From a checkpoint of a small self-supervised image encoder: activation gelu, moe soft.
Rows from block 2 of a small self-supervised image encoder, named by matrix and row number. Rows with one number belong to one neuron. Each number is 200 + 40 x the weight over its row's rms, rounded and kept within 0 to 999. All counts start at 0.
After each neuron's rows are labels from the 100 images, of 14848, where the neuron reaches its highest value: "responds to" is what is common among them; "patch colour" is the nearest of a few named colours to the mean colour under the peak. Only what is clearly more common there than usual is listed. The data: capsule endoscopy frames (Kvasir-Capsule). In brackets: how many of the 100, against the usual share in percent.
# fc1: MLP up (model.blocks.2.mlp.fc1.weight, 640x160), inputs 80-159
# fc2: MLP down (model.blocks.2.mlp.fc2.weight, 160x640, transposed), outputs 80-159

fc1.255,152,190,198,152,209,194,221,185,169,209,136,170,157,180,190,204,231,214,258,201,214,171,254,246,69,140,223,230,203,285,159,129,158,179,223,189,217,238,218,258,167,210,211,152,173,187,122,201,224,211,191,196,112,236,189,234,247,314,294,189,219,218,280,167,120,235,203,285,215,144,203,184,216,277,224,200,199,252,189,165
fc2.255,227,154,209,186,222,185,190,161,124,162,263,241,149,178,195,153,233,251,197,246,209,230,199,245,170,204,171,278,133,207,210,171,226,137,261,203,229,144,111,262,140,250,229,191,194,180,247,225,226,163,215,209,240,189,251,206,188,245,169,123,198,208,170,287,187,223,215,209,217,197,137,218,167,216,263,201,226,203,231,284
responds to: finding: pylorus (46 vs 3.4)
patch colour: pink (45 vs 0.6)

fc1.524,246,172,233,215,265,189,276,168,204,145,203,188,217,236,244,248,189,264,198,243,237,244,195,258,225,161,160,207,183,215,199,242,244,197,272,159,260,169,143,268,218,158,244,194,182,269,184,186,174,196,202,277,178,184,170,280,218,207,243,199,185,284,277,259,251,204,161,267,228,210,276,191,172,177,178,188,236,239,289,173
fc2.524,143,178,194,167,150,203,210,192,151,239,217,162,237,232,185,204,235,237,258,232,148,170,156,287,190,201,167,240,193,179,178,149,144,197,238,270,238,380,225,179,143,210,205,287,188,171,179,172,236,267,267,248,241,177,242,178,209,272,229,192,196,213,253,178,228,218,234,201,115,243,226,288,151,210,270,175,207,170,212,257
responds to: finding: pylorus (32 vs 3.4)
patch colour: black (28 vs 6.8); grey (27 vs 8.4)

fc1.618,215,223,180,217,201,246,168,220,197,235,149,150,212,246,194,174,227,215,211,191,153,134,300,177,190,216,241,202,191,259,178,267,187,135,182,143,198,143,254,200,165,288,142,162,210,215,202,199,172,198,146,231,234,203,196,127,288,289,183,183,197,185,269,219,207,150,122,208,190,267,236,140,203,214,224,151,211,198,175,208
fc2.618,227,232,150,150,247,236,212,207,247,216,151,194,268,195,169,208,222,198,268,107,247,235,220,186,165,161,228,248,153,137,215,249,215,191,205,209,197,201,167,145,210,192,248,261,173,213,209,188,189,172,185,209,194,250,250,244,186,221,238,202,233,241,295,151,257,285,238,204,141,191,179,203,240,295,204,203,255,181,165,238
responds to: finding: pylorus (28 vs 3.4)
patch colour: grey (35 vs 8.4)

fc1.223,133,224,193,251,181,188,204,167,147,205,202,214,227,119,219,218,207,226,204,221,174,211,239,200,181,168,231,204,189,148,243,230,214,268,129,137,185,106,309,143,162,224,223,204,176,233,184,255,303,183,214,200,193,255,257,190,286,164,237,209,158,218,192,149,217,207,195,227,158,153,254,179,223,145,201,222,161,188,187,143
fc2.223,243,231,130,178,223,190,233,198,190,245,238,155,221,166,221,92,242,197,151,178,235,180,227,128,219,293,195,209,326,266,224,218,224,179,199,196,157,154,256,185,222,210,219,116,182,226,226,248,253,150,174,156,157,140,240,230,263,197,220,209,199,210,155,88,264,217,181,231,262,227,200,123,247,158,163,233,209,241,174,208
responds to: finding: pylorus (27 vs 3.4)
patch colour: black (48 vs 6.8)

fc1.196,172,173,187,242,175,207,221,196,170,178,135,117,195,248,241,163,200,217,200,93,149,126,189,151,214,198,183,210,285,200,248,238,185,229,164,205,205,222,181,230,201,246,124,154,189,245,158,228,183,212,217,244,164,185,181,124,203,308,113,215,245,191,207,179,189,330,237,172,224,200,206,177,192,206,218,219,256,283,198,158
fc2.196,197,232,101,213,163,248,245,215,224,245,143,172,180,178,188,175,242,203,96,153,230,139,168,166,199,200,215,190,262,187,180,129,178,164,123,239,200,204,122,192,265,126,206,185,222,242,184,245,187,184,186,277,199,202,256,232,234,236,211,166,168,189,216,198,234,258,251,219,176,198,193,151,172,270,221,131,218,175,190,178
responds to: finding: ileocecal valve (28 vs 8.8)
patch colour: black (35 vs 6.8)

fc1.545,191,179,262,182,189,191,191,199,191,164,220,217,217,185,211,183,206,232,269,196,132,160,158,235,314,243,241,225,138,204,206,156,215,192,214,187,209,139,198,229,223,184,174,234,200,198,174,202,164,271,178,179,206,156,150,265,137,224,142,173,149,207,243,191,164,219,85,206,145,230,191,172,200,205,195,280,120,242,153,147
fc2.545,170,212,216,181,199,197,228,166,186,185,269,191,228,230,209,177,203,219,190,200,80,155,224,159,225,159,189,202,228,167,209,133,147,196,257,234,277,356,166,214,183,174,171,246,220,145,171,221,151,191,183,130,145,232,179,186,158,208,214,193,184,235,180,190,196,226,185,255,104,230,208,290,151,214,264,211,146,273,203,286
responds to: finding: ileocecal valve (41 vs 8.8)
patch colour: black (25 vs 6.8)

fc1.105,158,234,189,195,164,224,205,201,205,231,137,163,148,251,197,183,213,244,148,168,179,132,224,204,216,133,124,230,101,273,158,106,252,201,224,178,241,210,131,253,164,116,212,241,341,162,188,244,183,229,163,209,208,172,197,240,186,261,187,212,210,232,226,227,175,132,190,203,199,185,201,236,216,199,229,258,204,204,279,137
fc2.105,221,223,199,151,187,200,243,218,130,224,237,190,173,243,139,96,219,214,283,196,103,170,194,182,224,191,241,177,151,169,178,94,184,226,188,266,255,276,216,181,133,219,131,209,202,117,246,178,170,143,202,226,208,175,160,137,160,267,250,170,182,252,217,225,197,196,175,245,168,237,226,194,146,223,218,218,166,258,263,248
responds to: finding: ileocecal valve (41 vs 8.8)
patch colour: black (43 vs 6.8)

fc1.417,227,194,142,171,186,140,203,193,186,182,100,179,264,213,189,212,215,186,208,186,222,250,209,181,186,180,164,226,122,243,178,201,194,241,245,236,221,195,210,153,133,254,125,236,219,187,196,180,197,114,160,161,216,167,151,160,215,281,234,169,156,228,266,199,123,248,194,179,173,174,149,240,265,215,205,168,213,295,206,164
fc2.417,145,212,210,174,207,180,237,156,153,210,261,211,153,209,173,199,105,193,155,138,171,250,267,228,220,188,192,208,200,207,224,252,176,250,164,179,239,180,140,188,166,185,229,209,179,227,193,141,181,174,242,237,197,249,181,195,244,226,224,162,265,246,180,211,185,208,211,157,109,145,209,178,212,246,119,228,207,191,210,250
responds to: finding: pylorus (25 vs 3.4)
patch colour: pink (62 vs 0.6)

fc1.258,236,164,145,164,172,199,171,239,136,208,137,246,224,279,230,169,172,157,204,154,180,183,229,180,232,136,245,134,147,197,201,183,194,191,214,256,210,139,254,161,210,204,203,133,257,205,158,251,172,267,212,232,214,122,189,308,162,260,178,201,182,199,201,224,251,197,197,250,207,217,230,246,133,246,273,162,239,173,240,260
fc2.258,122,173,261,219,230,254,189,170,265,239,231,188,109,226,190,168,187,156,180,165,215,227,152,190,201,168,245,217,219,261,177,256,122,214,214,209,233,98,192,227,193,292,289,201,236,182,259,233,181,139,208,212,172,151,158,233,130,188,256,152,243,219,222,191,158,216,189,213,245,236,251,186,247,264,159,217,206,172,256,126
responds to: finding: pylorus (39 vs 3.4)
patch colour: pink (32 vs 0.6); grey (32 vs 8.4)

fc1.584,229,227,237,242,209,220,225,195,206,204,151,132,211,247,179,145,145,192,205,155,206,202,258,169,197,175,236,220,156,210,172,219,251,219,201,184,188,167,243,146,207,323,182,178,237,265,160,163,190,182,187,221,260,173,187,254,210,277,152,253,164,139,268,178,226,244,184,219,167,192,189,198,206,179,195,197,172,193,251,193
fc2.584,194,259,224,208,200,222,164,201,247,186,191,181,223,157,150,259,196,178,236,136,222,232,287,181,130,248,212,193,211,149,189,181,233,222,132,166,223,191,198,122,225,184,193,232,200,228,239,221,179,208,168,218,187,203,200,248,202,207,213,210,190,206,247,150,197,218,136,281,165,129,244,162,236,250,191,166,200,181,172,135
responds to: finding: pylorus (52 vs 3.4); finding: ileocecal valve (29 vs 8.8)
patch colour: pink (72 vs 0.6)

fc1.220,188,218,207,189,230,151,159,235,197,252,207,200,184,213,230,191,147,173,207,239,214,236,163,176,185,154,217,190,186,226,222,209,164,230,210,187,177,198,203,216,134,207,175,194,290,145,179,172,201,210,180,178,173,243,191,125,125,282,189,99,192,218,183,143,206,146,236,137,168,187,157,215,253,301,162,237,102,222,154,198
fc2.220,175,160,193,119,227,167,219,207,173,230,192,265,178,227,210,186,164,199,199,150,192,153,155,222,187,198,176,247,205,200,257,188,164,218,173,194,223,133,210,238,226,250,200,174,174,192,223,195,175,216,210,259,153,276,123,235,313,222,254,144,252,255,273,235,174,163,244,129,197,179,134,131,181,225,181,158,253,175,173,153
responds to: finding: foreign body (35 vs 1.6)
patch colour: yellow (44 vs 0.2); pink (26 vs 0.6)

fc1.97,193,186,183,196,217,169,209,158,200,160,213,196,334,275,219,217,197,212,152,242,130,173,246,176,235,198,256,171,158,196,121,204,116,185,270,120,223,135,207,158,242,233,165,178,235,198,207,255,222,199,222,184,233,118,262,182,190,244,207,235,167,185,252,176,263,202,193,187,139,223,98,164,186,148,175,193,231,256,182,187
fc2.97,150,213,256,235,219,215,265,185,231,285,204,257,218,253,165,140,94,156,199,199,228,198,224,187,148,260,260,154,137,163,193,239,192,203,174,218,194,107,170,159,161,200,208,188,170,177,234,178,209,241,200,176,160,271,198,235,217,130,195,186,189,148,219,196,201,211,134,239,203,244,178,235,257,222,214,172,287,129,281,163
responds to: finding: ileocecal valve (76 vs 8.8)
patch colour: black (69 vs 6.8)

fc1.406,160,179,288,196,223,109,236,196,249,239,136,183,226,216,154,171,189,150,78,194,274,229,247,210,193,183,183,202,197,178,158,185,213,221,206,232,179,157,149,237,259,174,169,199,179,192,154,184,196,214,225,266,198,277,246,234,206,286,189,253,212,210,99,218,242,235,184,170,213,196,147,208,114,170,201,186,173,184,219,202
fc2.406,189,187,238,226,189,135,251,199,259,211,197,173,168,251,163,234,248,210,251,182,264,160,158,232,218,168,183,196,213,240,148,189,138,169,195,127,207,306,234,225,174,141,227,180,167,145,154,183,202,259,128,207,177,157,185,236,177,253,187,191,208,244,256,165,122,186,207,235,253,219,263,208,199,173,193,260,159,188,276,123
responds to: finding: ileocecal valve (38 vs 8.8)
patch colour: pink (54 vs 0.6)

fc1.447,201,232,185,210,155,236,235,252,191,202,171,219,127,218,180,255,216,250,223,171,185,200,232,211,131,228,193,160,232,257,153,183,187,225,222,175,217,197,231,137,171,250,242,134,198,236,219,228,213,174,193,180,158,202,229,198,285,293,195,285,145,165,272,198,214,287,199,283,205,241,235,173,261,219,144,212,179,212,283,209
fc2.447,284,230,172,240,204,227,187,191,221,224,229,180,187,189,242,167,215,184,177,217,207,235,172,128,164,180,197,186,178,187,105,230,188,164,200,195,235,178,141,141,275,198,308,201,194,188,219,193,188,201,241,254,217,193,286,191,275,245,235,124,185,279,228,217,176,231,262,227,185,209,176,184,205,250,206,244,182,280,230,275
responds to: finding: pylorus (38 vs 3.4)
patch colour: pink (54 vs 0.6)

fc1.432,191,192,190,200,115,179,218,193,214,221,182,176,262,189,235,158,174,203,213,164,193,223,250,167,267,295,228,157,222,201,234,123,194,254,274,224,203,207,218,108,217,220,220,207,242,232,95,196,298,261,277,263,161,141,201,234,238,171,193,180,140,164,229,163,161,237,230,222,210,223,203,164,177,208,222,229,216,140,156,202
fc2.432,230,226,214,212,231,213,252,204,195,190,175,240,212,197,231,178,198,182,177,217,277,243,198,178,178,211,199,166,219,208,177,246,204,231,220,136,224,113,212,121,132,296,136,188,238,265,180,205,200,123,164,135,196,234,214,219,310,172,270,143,199,246,174,213,194,247,165,159,233,185,187,138,292,218,153,229,189,217,223,220
responds to: finding: pylorus (25 vs 3.4)
patch colour: grey (25 vs 8.4)

fc1.18,194,90,222,221,208,241,157,139,160,223,181,212,205,173,270,193,269,195,219,161,181,221,156,218,171,178,233,180,206,192,178,238,182,259,224,192,197,190,178,174,202,188,202,176,184,209,190,283,163,166,137,143,240,197,192,145,247,188,227,168,179,256,265,147,111,229,139,222,193,224,217,271,237,226,215,213,216,131,163,229
fc2.18,177,185,170,195,166,214,218,232,247,213,219,212,205,224,134,223,267,101,234,166,229,245,219,194,281,277,239,185,168,201,223,199,211,227,160,116,208,75,211,188,194,68,155,203,211,159,269,194,208,162,134,141,187,196,197,189,176,225,198,225,186,147,173,220,155,216,106,208,311,221,209,219,239,174,214,228,152,236,173,177
responds to: finding: reduced mucosal view (31 vs 6.2)
patch colour: black (100 vs 6.8)

fc1.339,156,219,252,256,200,203,238,245,220,192,208,195,220,163,178,232,213,175,254,250,231,171,210,265,197,173,242,165,194,220,153,197,188,207,182,200,145,219,196,162,261,143,203,215,186,283,205,223,195,259,192,234,226,218,137,141,164,174,195,162,190,232,277,172,234,116,192,267,224,174,186,190,172,188,303,181,193,186,258,178
fc2.339,228,149,223,173,205,209,139,214,211,185,213,270,248,200,143,261,215,214,142,151,140,243,201,157,151,206,201,247,242,228,268,206,269,160,245,193,200,377,178,188,257,184,173,240,143,205,224,200,201,205,225,180,185,224,190,189,230,262,211,206,212,200,144,293,160,251,276,224,175,189,234,166,172,226,245,193,213,178,155,244
responds to: finding: blood fresh (25 vs 0.9)
patch colour: orange (38 vs 13.5); grey (27 vs 8.4)

fc1.271,140,238,252,234,168,214,225,231,241,176,144,184,186,223,190,189,212,174,187,155,172,232,210,221,110,194,224,242,208,182,229,202,227,200,165,211,273,200,174,184,270,182,220,276,198,189,110,224,170,249,211,280,242,161,172,216,141,205,188,199,177,194,241,177,197,213,172,247,144,224,109,176,193,128,212,182,210,190,209,165
fc2.271,123,238,182,290,273,220,212,241,207,231,121,186,182,249,177,242,224,236,182,183,163,245,176,246,203,200,227,206,184,126,161,163,216,247,208,208,198,235,142,205,173,275,185,194,211,258,167,235,111,225,201,270,235,158,195,198,205,171,170,130,197,210,262,195,232,90,241,249,150,215,196,225,182,221,151,185,265,182,197,279
responds to: finding: ileocecal valve (42 vs 8.8)
patch colour: orange (35 vs 13.5)

fc1.601,203,266,180,230,203,164,256,181,230,135,219,164,215,205,172,182,175,170,206,167,140,212,264,124,208,245,188,238,151,176,169,268,120,203,263,175,283,117,173,177,178,263,236,202,203,219,129,187,232,196,183,233,174,225,211,220,151,258,151,177,192,113,208,162,218,179,100,213,233,217,157,162,241,256,230,190,163,150,169,212
fc2.601,222,268,131,277,207,196,203,219,241,177,250,179,165,143,189,178,121,147,185,141,277,220,276,177,164,187,193,171,225,153,207,178,262,244,158,161,263,115,76,160,251,304,143,177,221,200,243,243,186,207,166,190,208,170,230,176,179,207,174,207,206,190,177,202,222,216,167,200,150,190,180,194,277,234,235,193,199,155,148,182
responds to: finding: ileocecal valve (62 vs 8.8)
patch colour: pink (34 vs 0.6)

fc1.633,231,201,186,191,257,124,241,222,135,154,194,220,253,174,275,118,209,81,185,188,217,185,166,223,219,180,242,238,158,215,152,247,202,202,231,208,205,142,198,204,202,163,160,188,173,220,213,165,200,210,185,212,218,220,183,165,231,239,105,250,247,245,181,139,219,174,174,209,211,178,204,119,232,261,237,250,181,168,218,302
fc2.633,215,247,162,182,203,177,206,217,215,319,170,158,183,257,251,224,161,183,202,175,180,206,199,177,185,245,281,144,246,160,177,208,201,203,173,129,204,30,168,146,296,217,199,223,206,168,255,186,153,168,198,211,184,233,203,208,131,162,142,254,192,182,168,173,207,198,187,211,201,194,190,179,255,166,243,264,222,169,237,220
responds to: finding: foreign body (28 vs 1.6)
patch colour: pink (32 vs 0.6); yellow (29 vs 0.2)

fc1.539,96,256,186,246,189,234,228,193,193,220,158,175,158,180,177,236,151,232,232,129,204,172,187,153,137,183,182,195,237,226,179,171,163,228,199,232,234,238,140,155,212,188,269,186,180,169,211,229,147,189,189,162,214,223,213,177,222,307,187,231,158,165,279,186,212,275,196,221,161,179,176,150,239,234,195,223,156,273,218,127
fc2.539,182,220,155,201,142,228,210,155,176,203,195,203,162,196,230,209,239,176,189,152,151,193,232,232,169,227,242,198,167,122,175,149,224,186,182,227,193,197,154,174,277,196,230,219,259,227,196,288,182,258,200,249,220,198,255,216,167,188,164,111,184,297,255,228,147,194,244,285,157,234,153,146,164,279,232,184,236,235,231,210
responds to: finding: pylorus (46 vs 3.4)
patch colour: pink (51 vs 0.6); grey (30 vs 8.4)

fc1.236,160,204,255,238,277,123,196,174,221,144,181,206,215,230,177,110,167,227,188,169,214,198,192,182,183,231,200,206,113,227,126,234,183,191,210,220,225,169,175,193,208,242,295,186,199,188,168,205,194,225,165,244,197,184,210,207,167,271,155,166,261,124,201,129,245,210,227,249,174,300,161,136,170,240,187,218,266,201,192,259
fc2.236,210,220,240,146,181,242,203,193,222,313,207,253,141,192,224,154,186,140,195,83,210,173,209,152,235,291,218,120,218,185,274,209,170,206,240,162,179,118,188,208,177,228,198,174,212,159,153,206,195,249,206,193,175,181,184,141,122,178,175,175,202,209,134,179,232,241,172,176,171,185,183,166,232,250,222,226,214,167,210,191
responds to: finding: ileocecal valve (72 vs 8.8)
patch colour: black (65 vs 6.8)

fc1.128,205,246,209,209,216,139,189,127,283,194,161,184,188,207,173,255,177,202,242,142,223,182,255,165,146,170,239,193,194,217,257,259,146,198,222,241,220,183,234,149,233,355,230,218,242,209,220,175,254,158,211,197,219,140,239,223,224,128,180,243,160,172,222,186,220,225,263,207,159,161,186,219,267,229,192,202,183,186,189,172
fc2.128,217,208,124,252,192,238,216,204,244,152,238,139,200,243,178,200,180,176,223,218,245,205,260,133,169,231,226,172,160,191,194,221,282,185,187,187,287,177,192,196,256,285,234,184,221,199,200,180,157,171,213,197,229,201,209,253,224,208,198,239,196,239,215,205,212,186,154,201,200,153,252,133,288,244,205,181,217,210,230,196
responds to: finding: ileocecal valve (40 vs 8.8); finding: pylorus (32 vs 3.4)
patch colour: pink (52 vs 0.6)

fc1.589,176,238,199,134,197,138,273,196,173,197,177,190,239,237,238,161,172,178,211,168,229,256,244,215,193,143,129,270,183,203,126,263,233,165,265,223,232,192,132,218,151,254,174,226,244,155,197,184,178,197,187,187,251,256,163,185,182,215,218,162,209,200,257,262,166,224,222,214,189,239,117,144,197,136,200,175,169,238,215,150
fc2.589,150,231,197,192,287,171,204,129,207,157,197,226,227,173,176,259,181,178,136,164,247,206,254,218,184,145,191,271,174,183,265,224,204,204,220,176,223,179,143,256,191,188,226,186,193,268,174,161,226,175,188,180,183,281,140,207,166,186,226,231,217,200,184,264,153,222,169,136,234,139,241,257,97,210,190,114,198,174,197,179
responds to: finding: ileocecal valve (81 vs 8.8)
patch colour: black (86 vs 6.8)

fc1.354,231,194,271,240,186,216,256,208,261,243,189,184,231,171,251,203,230,203,210,163,213,200,193,242,197,133,250,229,157,157,165,241,200,214,262,245,167,183,248,247,225,187,228,268,224,259,115,204,225,262,175,267,234,212,222,244,163,174,109,211,221,141,253,146,181,214,171,182,182,225,159,175,122,212,231,150,223,231,269,175
fc2.354,184,211,220,162,257,193,191,210,170,208,256,263,236,224,154,286,207,205,170,176,127,249,211,140,156,215,183,227,240,254,274,175,217,154,182,113,126,331,215,198,248,211,215,192,238,229,172,193,222,226,211,212,238,219,135,251,236,237,216,170,241,201,162,240,191,192,195,272,183,205,200,182,204,198,256,198,252,205,176,230
responds to: finding: blood fresh (32 vs 0.9)
patch colour: orange (31 vs 13.5)

fc1.93,176,235,117,211,183,232,195,224,187,189,172,169,158,231,160,163,185,199,195,203,182,196,238,288,150,230,211,232,233,276,193,215,178,210,178,221,215,174,250,142,217,223,243,152,203,240,267,194,138,175,176,253,207,120,215,158,323,245,197,250,148,190,211,182,188,230,251,231,239,214,228,67,212,222,211,203,211,267,269,206
fc2.93,301,183,222,180,213,184,157,206,151,190,180,209,140,194,209,217,173,217,122,221,125,212,182,170,171,128,154,248,178,268,167,206,213,151,146,227,195,242,166,226,259,195,242,186,208,163,253,226,204,220,253,212,174,196,213,175,252,249,261,194,224,213,162,249,162,237,246,247,188,208,229,191,174,246,205,175,179,199,246,280
responds to: finding: pylorus (36 vs 3.4)
patch colour: pink (42 vs 0.6)

fc1.166,234,221,199,210,188,261,186,172,176,293,156,218,206,195,266,212,246,193,275,217,200,195,195,214,179,104,186,204,191,169,231,238,136,149,229,173,189,160,283,258,158,268,143,145,137,160,235,206,253,158,194,248,180,208,286,141,240,211,210,209,197,144,255,183,164,205,184,226,210,163,211,161,220,168,213,128,185,198,196,270
fc2.166,208,198,236,208,238,156,247,160,193,169,212,188,210,162,319,196,208,245,195,222,161,229,270,193,221,223,186,230,314,289,190,224,214,224,207,151,257,198,209,224,209,221,216,215,150,200,193,162,297,165,228,120,198,185,203,227,262,200,255,188,224,266,120,127,200,308,218,201,166,188,265,90,232,143,215,181,275,227,225,197
responds to: finding: pylorus (35 vs 3.4)
patch colour: black (92 vs 6.8)