config.toml
crop_scale_min = 0.3
norm = "layernorm_no_bias"
qk_norm = true
slots_per_expert = 2
projector_hidden = 512
eps = 1e-08
lr_schedule = "wsd"
final_lr_fraction = 0.01
warmup_steps = 320
Rows from block 2 of a small self-supervised image encoder, named by matrix and row number. Rows with one number belong to one neuron. Each number is 128 + 32 x the weight over its row's rms, rounded and kept within 0 to 255. All counts start at 0. Numbers have three digits each.
After each neuron's rows are labels from the 100 images, of 14848, where the neuron reaches its highest value: "top examples" is what is common among them; "colour at peak" is the nearest of a few named colours to the mean colour under the peak. Only what is clearly more common there than usual is listed. The data: capsule endoscopy frames (Kvasir-Capsule). In brackets: how many of the 100.
# fc1: MLP up (model.blocks.2.mlp.fc1.weight, 640x160), inputs 0-79
# fc2: MLP down (model.blocks.2.mlp.fc2.weight, 160x640, transposed), outputs 0-79

fc1.258:173092076196140170133147079120104114136075105089145148095167112124106120157130098126153107158109150177121096098153147144153208166120148135138100086078087127097179118187162141082167107095138137145097154071144155131149078109094128153159140108
fc2.258:111138134089130097091119092130058087145109136144051046131137142100109166152117134121135140119156089133157133108113102151143112084192132149179114121140117154112142182167135110089102125097105163097197118103144140176132111078131169070117110128
top examples: finding: pylorus (39)
colour at peak: pink (32); grey (32)

fc1.248:118095175165185110154133138100071103190102121128118135162105070090156162137074134101122126128144141153155136143100123140134166146102117102127119148140142098137143131162132132137113085158103082166112102131073104121137163183122161106085211176
fc2.248:184096114168149206148140120166154122125136147056160146136096127141126166078126135109135058165084179142115134133101071143126126154102122142089121165119077152101145133124086099188140145134100113156104126107145134125043113083110169167196082147
top examples: finding: ileocecal valve (32); finding: pylorus (28)
colour at peak: orange (34)

fc1.354:149112138123097076189131113064093109139117105144179105156107178111119180158095153107168121116160133079145114161078112198178135140113083126167092139064069146098120143080119124121109163116111118122074127026126138137136127128150124110082093083
fc2.354:139119151133114143157110134146100058119143161126087189195111017157166090121118097125154116136126162191100144136183109124122158096105158074083121131113077127051108105120162115150137126121071086158146093149105116180163114151146161127150098158
top examples: finding: blood fresh (32)
colour at peak: orange (31)

fc1.414:095113155171171149093124098155089133101145107141128084082111161096116111090085147077108202100149133097162089089097086176070133090168133112157128129163093130098129104142198109101096163107188122197076115156142132173080120118137161165113154157
fc2.414:070103123115137147134142199106190179191131142168100069147115180135114070146115140115083182137114106117108140103129114119116134134134162138158126097166129131182127170162129129059093124140175180131090158085101115129139118082093208078122138088
top examples: finding: pylorus (54)
colour at peak: pink (50); grey (29)

fc1.339:099121128105123100137139099091123121105127168155168124154137139146118171080166151119090159149143035153064167185148101209180086205109146110075168142141138109158055155150147156120090134139122133102161138095183118113163129130067098124050185131
fc2.339:168093126113150148121127124170087083117153174139085178096121050131164102073094105130128118108114176131111164148109151084125196060118110115112095103093095100098146088114152138154145091117076123100117130164133105157159094152162156136170086147
top examples: finding: blood fresh (25)
colour at peak: orange (38); grey (27)

fc1.255:111112079161170132100110093118143145138145078113146164129156189178116096116106078140142078115154144176134091075131080105130110174095119150137112166142077138118114139127112124132089125053121117057116131100112098119094127123114108116169152145
fc2.255:151194134091132157166097140163078063059175129081086142150143128152135169129195083088129155125155116168068131115149125129057145097155133123112119147140093091176142044140112095141098159091142135132135173150110157105080115142160149133163139172
top examples: finding: pylorus (46)
colour at peak: pink (45)

fc1.520:123130128155166132159104093146126144086140154159145114094102158163143130123161126145156145105116091118118074085101155160131147105122174145117183148091084095140140102118149111096091166151150187080164137108152111117099153132088212128147114143
fc2.520:136112129151124146136137117102160086178163127142121058139081171166125143142135206096132155141142109155169137119162077113159124169180170157159123124149119175152163125138160069118152137113182191143094214129170128132081175111119132097126077114
top examples: finding: ileocecal valve (42)
colour at peak: black (89)

fc1.406:120130140180154119108153205180106091135151078039080111126150120081135159117123136151145166148147093107141107078128119169153111169101191113144126095154140174179110101147141149095136101112148174126101104150110119151137093081169200077101109121
fc2.406:143167031127132142109082121136180152157078131154099092110131188110176081168121167121083106130086118112127116211152118183131138157139132079160149146114125105086121110105137097191186052134098130144123143099115104141112161161145108109135117137
top examples: finding: ileocecal valve (38)
colour at peak: pink (54)

fc1.270:116130099101130170158130087131083090153114111146130130120107131094122144119157098128103177102122181124137135135110039113099176118160072125100132154125070113121179161127099122139101176095132111201049056157167146156102064091066172131159127116
fc2.270:174176219128138105187197139099146109143125079117151062162104117068151084131126157089125147120107198135134179129112172136135133139131156144137130094117141138112137147155221149098104145099141114152128145138171119120147174174123110069126145166
top examples: finding: ileocecal valve (29)
colour at peak: black (93)

fc1.18:084101113116137169119097091165196126107147130151123173171154090156085173195116096157071179139178137122117108090135059156078154065112098161167097109149097080176121133155155158159137174158160142103103137146136111148075114096061173171158148112
fc2.18:085111121121129103139169086108113126141146154128105118099140139180112110145108113134120129119168105136118099155074149152107132146152152172124173099096211131029056173123091136109110146161175153102139127131120110142153093167107093111157149099
top examples: finding: reduced mucosal view (31)
colour at peak: black (100)

fc1.421:088133130138080054034133138118100174174070115108160157157106144112130109101163146134127147121124189127152090146109119104110102113120160170147185124145126102112112101081094096115155183143100196125139158186105138160069126111151106199033110161
fc2.421:134114069144140148096135062147108156116101133092099101128097137163175143099141137201148153084189161116106137105124122121117089178081083167180145088115124112144178162109102108148149247131093102113150170123078078115130121141148097117143151073
top examples: finding: ileocecal valve (65)
colour at peak: black (81)

fc1.633:120134099092124135112157074136175145143121100070129079137142134091087098159118115095118145160091132123147113130131129146141182172070182110138116161149120114172045128128183108134148174162131172140146114117225100064121085116092154170182164131
fc2.633:084127166104107142170164102038120084112092123123132137155091155127163131121083143105158053162116106152147064120103110116140141143114172100118101106063109133150136144203109108128104095120163195121153156151141112168143160177094144103153135168
top examples: finding: foreign body (28)
colour at peak: pink (32); yellow (29)

fc1.52:043122130155140129156097101098092091141146163061169175072084173092121131070141088105107151122153135144100138093122112151136209079106168106101151097179101139183147167132160084091106138093168154118065131142097155125116110140113110098115094134
fc2.52:153092089107173091095166137118094116108131081119136172141157133094165137062142125139121158108097116167116155112098165131150146195138156145174153103147159075154127075121103099108120161156160231099102012119137120107120150086140164097148141179
top examples: finding: pylorus (45)
colour at peak: pink (43); grey (25)

fc1.17:124093095177147129137150136197117103150114088115152158157110129137137080041087158085077158164134112132148121111073090128096121110143156153137133029148134129108115146117097143125149137155114201115139189181165118175137129084112208141122185147
fc2.17:190126108150121130139086084175101181104156119108202106116133132145221174118170091127133122103131115154105104124153104146077138080129152123155105115096156157143177117150157120167132103122164117178099154155164129118113080113150199128175168124
top examples: finding: ileocecal valve (41)
colour at peak: black (98)

fc1.392:169134101065147130184140122130147163152162107159119120183144126155095097165143098081110141101154154141155087061191103143149116070131181113135114150109128113140103106071150125061174116099171099189200126128128113123038090132130159120133149122
fc2.392:070138157159142145182168091109163140097119114124136126142089136072163122151134146150124087156138107123081063157071107136122086140111168099066092079121190114104184128164097152045107129105178154116137170114168210131088130090130175098108115111
top examples: finding: ileocecal valve (52)
colour at peak: black (85)

fc1.417:090160103167131098107100154106134123072144097073150175068180106140187092115108146138115193136121082094100129084136135148061138102143161147140161098156145095064123179155171098116098127096138195078127087101101172115128089093102152098128157098
fc2.417:190208133157190154102101124104096116140137094084110164111168138169129168115170090107130157088162115145130129121170161074088149115125118128175150134140165098141094095255159125084121061133135098085127081131116060118105132138138166067145081153
top examples: finding: pylorus (25)
colour at peak: pink (62)

fc1.67:143137092127167148124124147119138144098124116133101082142109104121090149116126100096086120106100140114158071064124099074129104143118123156090160167096073116163083105111099109128075079131066146125205113140095151149126118151128160138148096183
fc2.67:178162052087145124063124121144162111122089109105141076046094110136161138158124116180097184124152115151139150096084068129125093122127160173137144118072124111118198173128111088102154128154163094074119101124088078145103097139144127101188100086
top examples: finding: ileocecal valve (76)
colour at peak: black (88)

fc1.128:134039136148182160113145136091110121143099125135104122159137139103158157021182157124155140112123142139127147073090077128098167111108100141141118117145058110172105130117136156113116136102105214112081174110109138145086088056132125084092110133
fc2.128:087138156144185170115217131109167119114107115138104119152096119078171090141125167141105120090088084191125153101044101167093079153151115142143075100198075132201078128158137092114084104089112188054087086153120126107120127125114117097123102178
top examples: finding: ileocecal valve (40); finding: pylorus (32)
colour at peak: pink (52)

fc1.222:088138175203150137123106117073143122112108114130086135127138114063137083141101130119108143138173083113111117138117101134118135145126173120135178103120169102144126099181119157099184123103133196110155114155134147090088081080066143092115159056
fc2.222:144130099110110155092155090123143105110098164122103172053143102131157138082129176133118183081133126193114127083113124116161224142146106144200110129116090092104057116143097127151095094123121163117126107184084091166138129133181203091154069153
top examples: finding: pylorus (40)
colour at peak: pink (29); grey (28)

fc1.584:071089154131082110160110143082084092151074140070131203068094184096140106073162122085084145111157155131134139095093113147150164134111169118126151094162074172175071128108174093094107148073145176139064149159099115118117055096097125125086101099
fc2.584:153140094153180154073149079043130166093101083126137110143144105096189073087137137139124157093063142185107149130099152142116141179134131145204133072170136060147072077135103090125130136190142186098093093153104125097157177110136149069138146182
top examples: finding: pylorus (52); finding: ileocecal valve (29)
colour at peak: pink (72)

fc1.223:131121070135142200126157140115153103141148139098172164202112113109098140116118146103097161163094210165127122099107126143129139097126095114090175127105140097144091187178131085110137155163098119143079118109098180177091101121115198173185105163
fc2.223:154069130136211083095159161156146139164134143109106137122119158165166119151116097119099120148155072129167169104087155091166100109128151138100102106143127163107106108139077105085134166114122175117134158137131139134111076133096068128156158108
top examples: finding: pylorus (27)
colour at peak: black (48)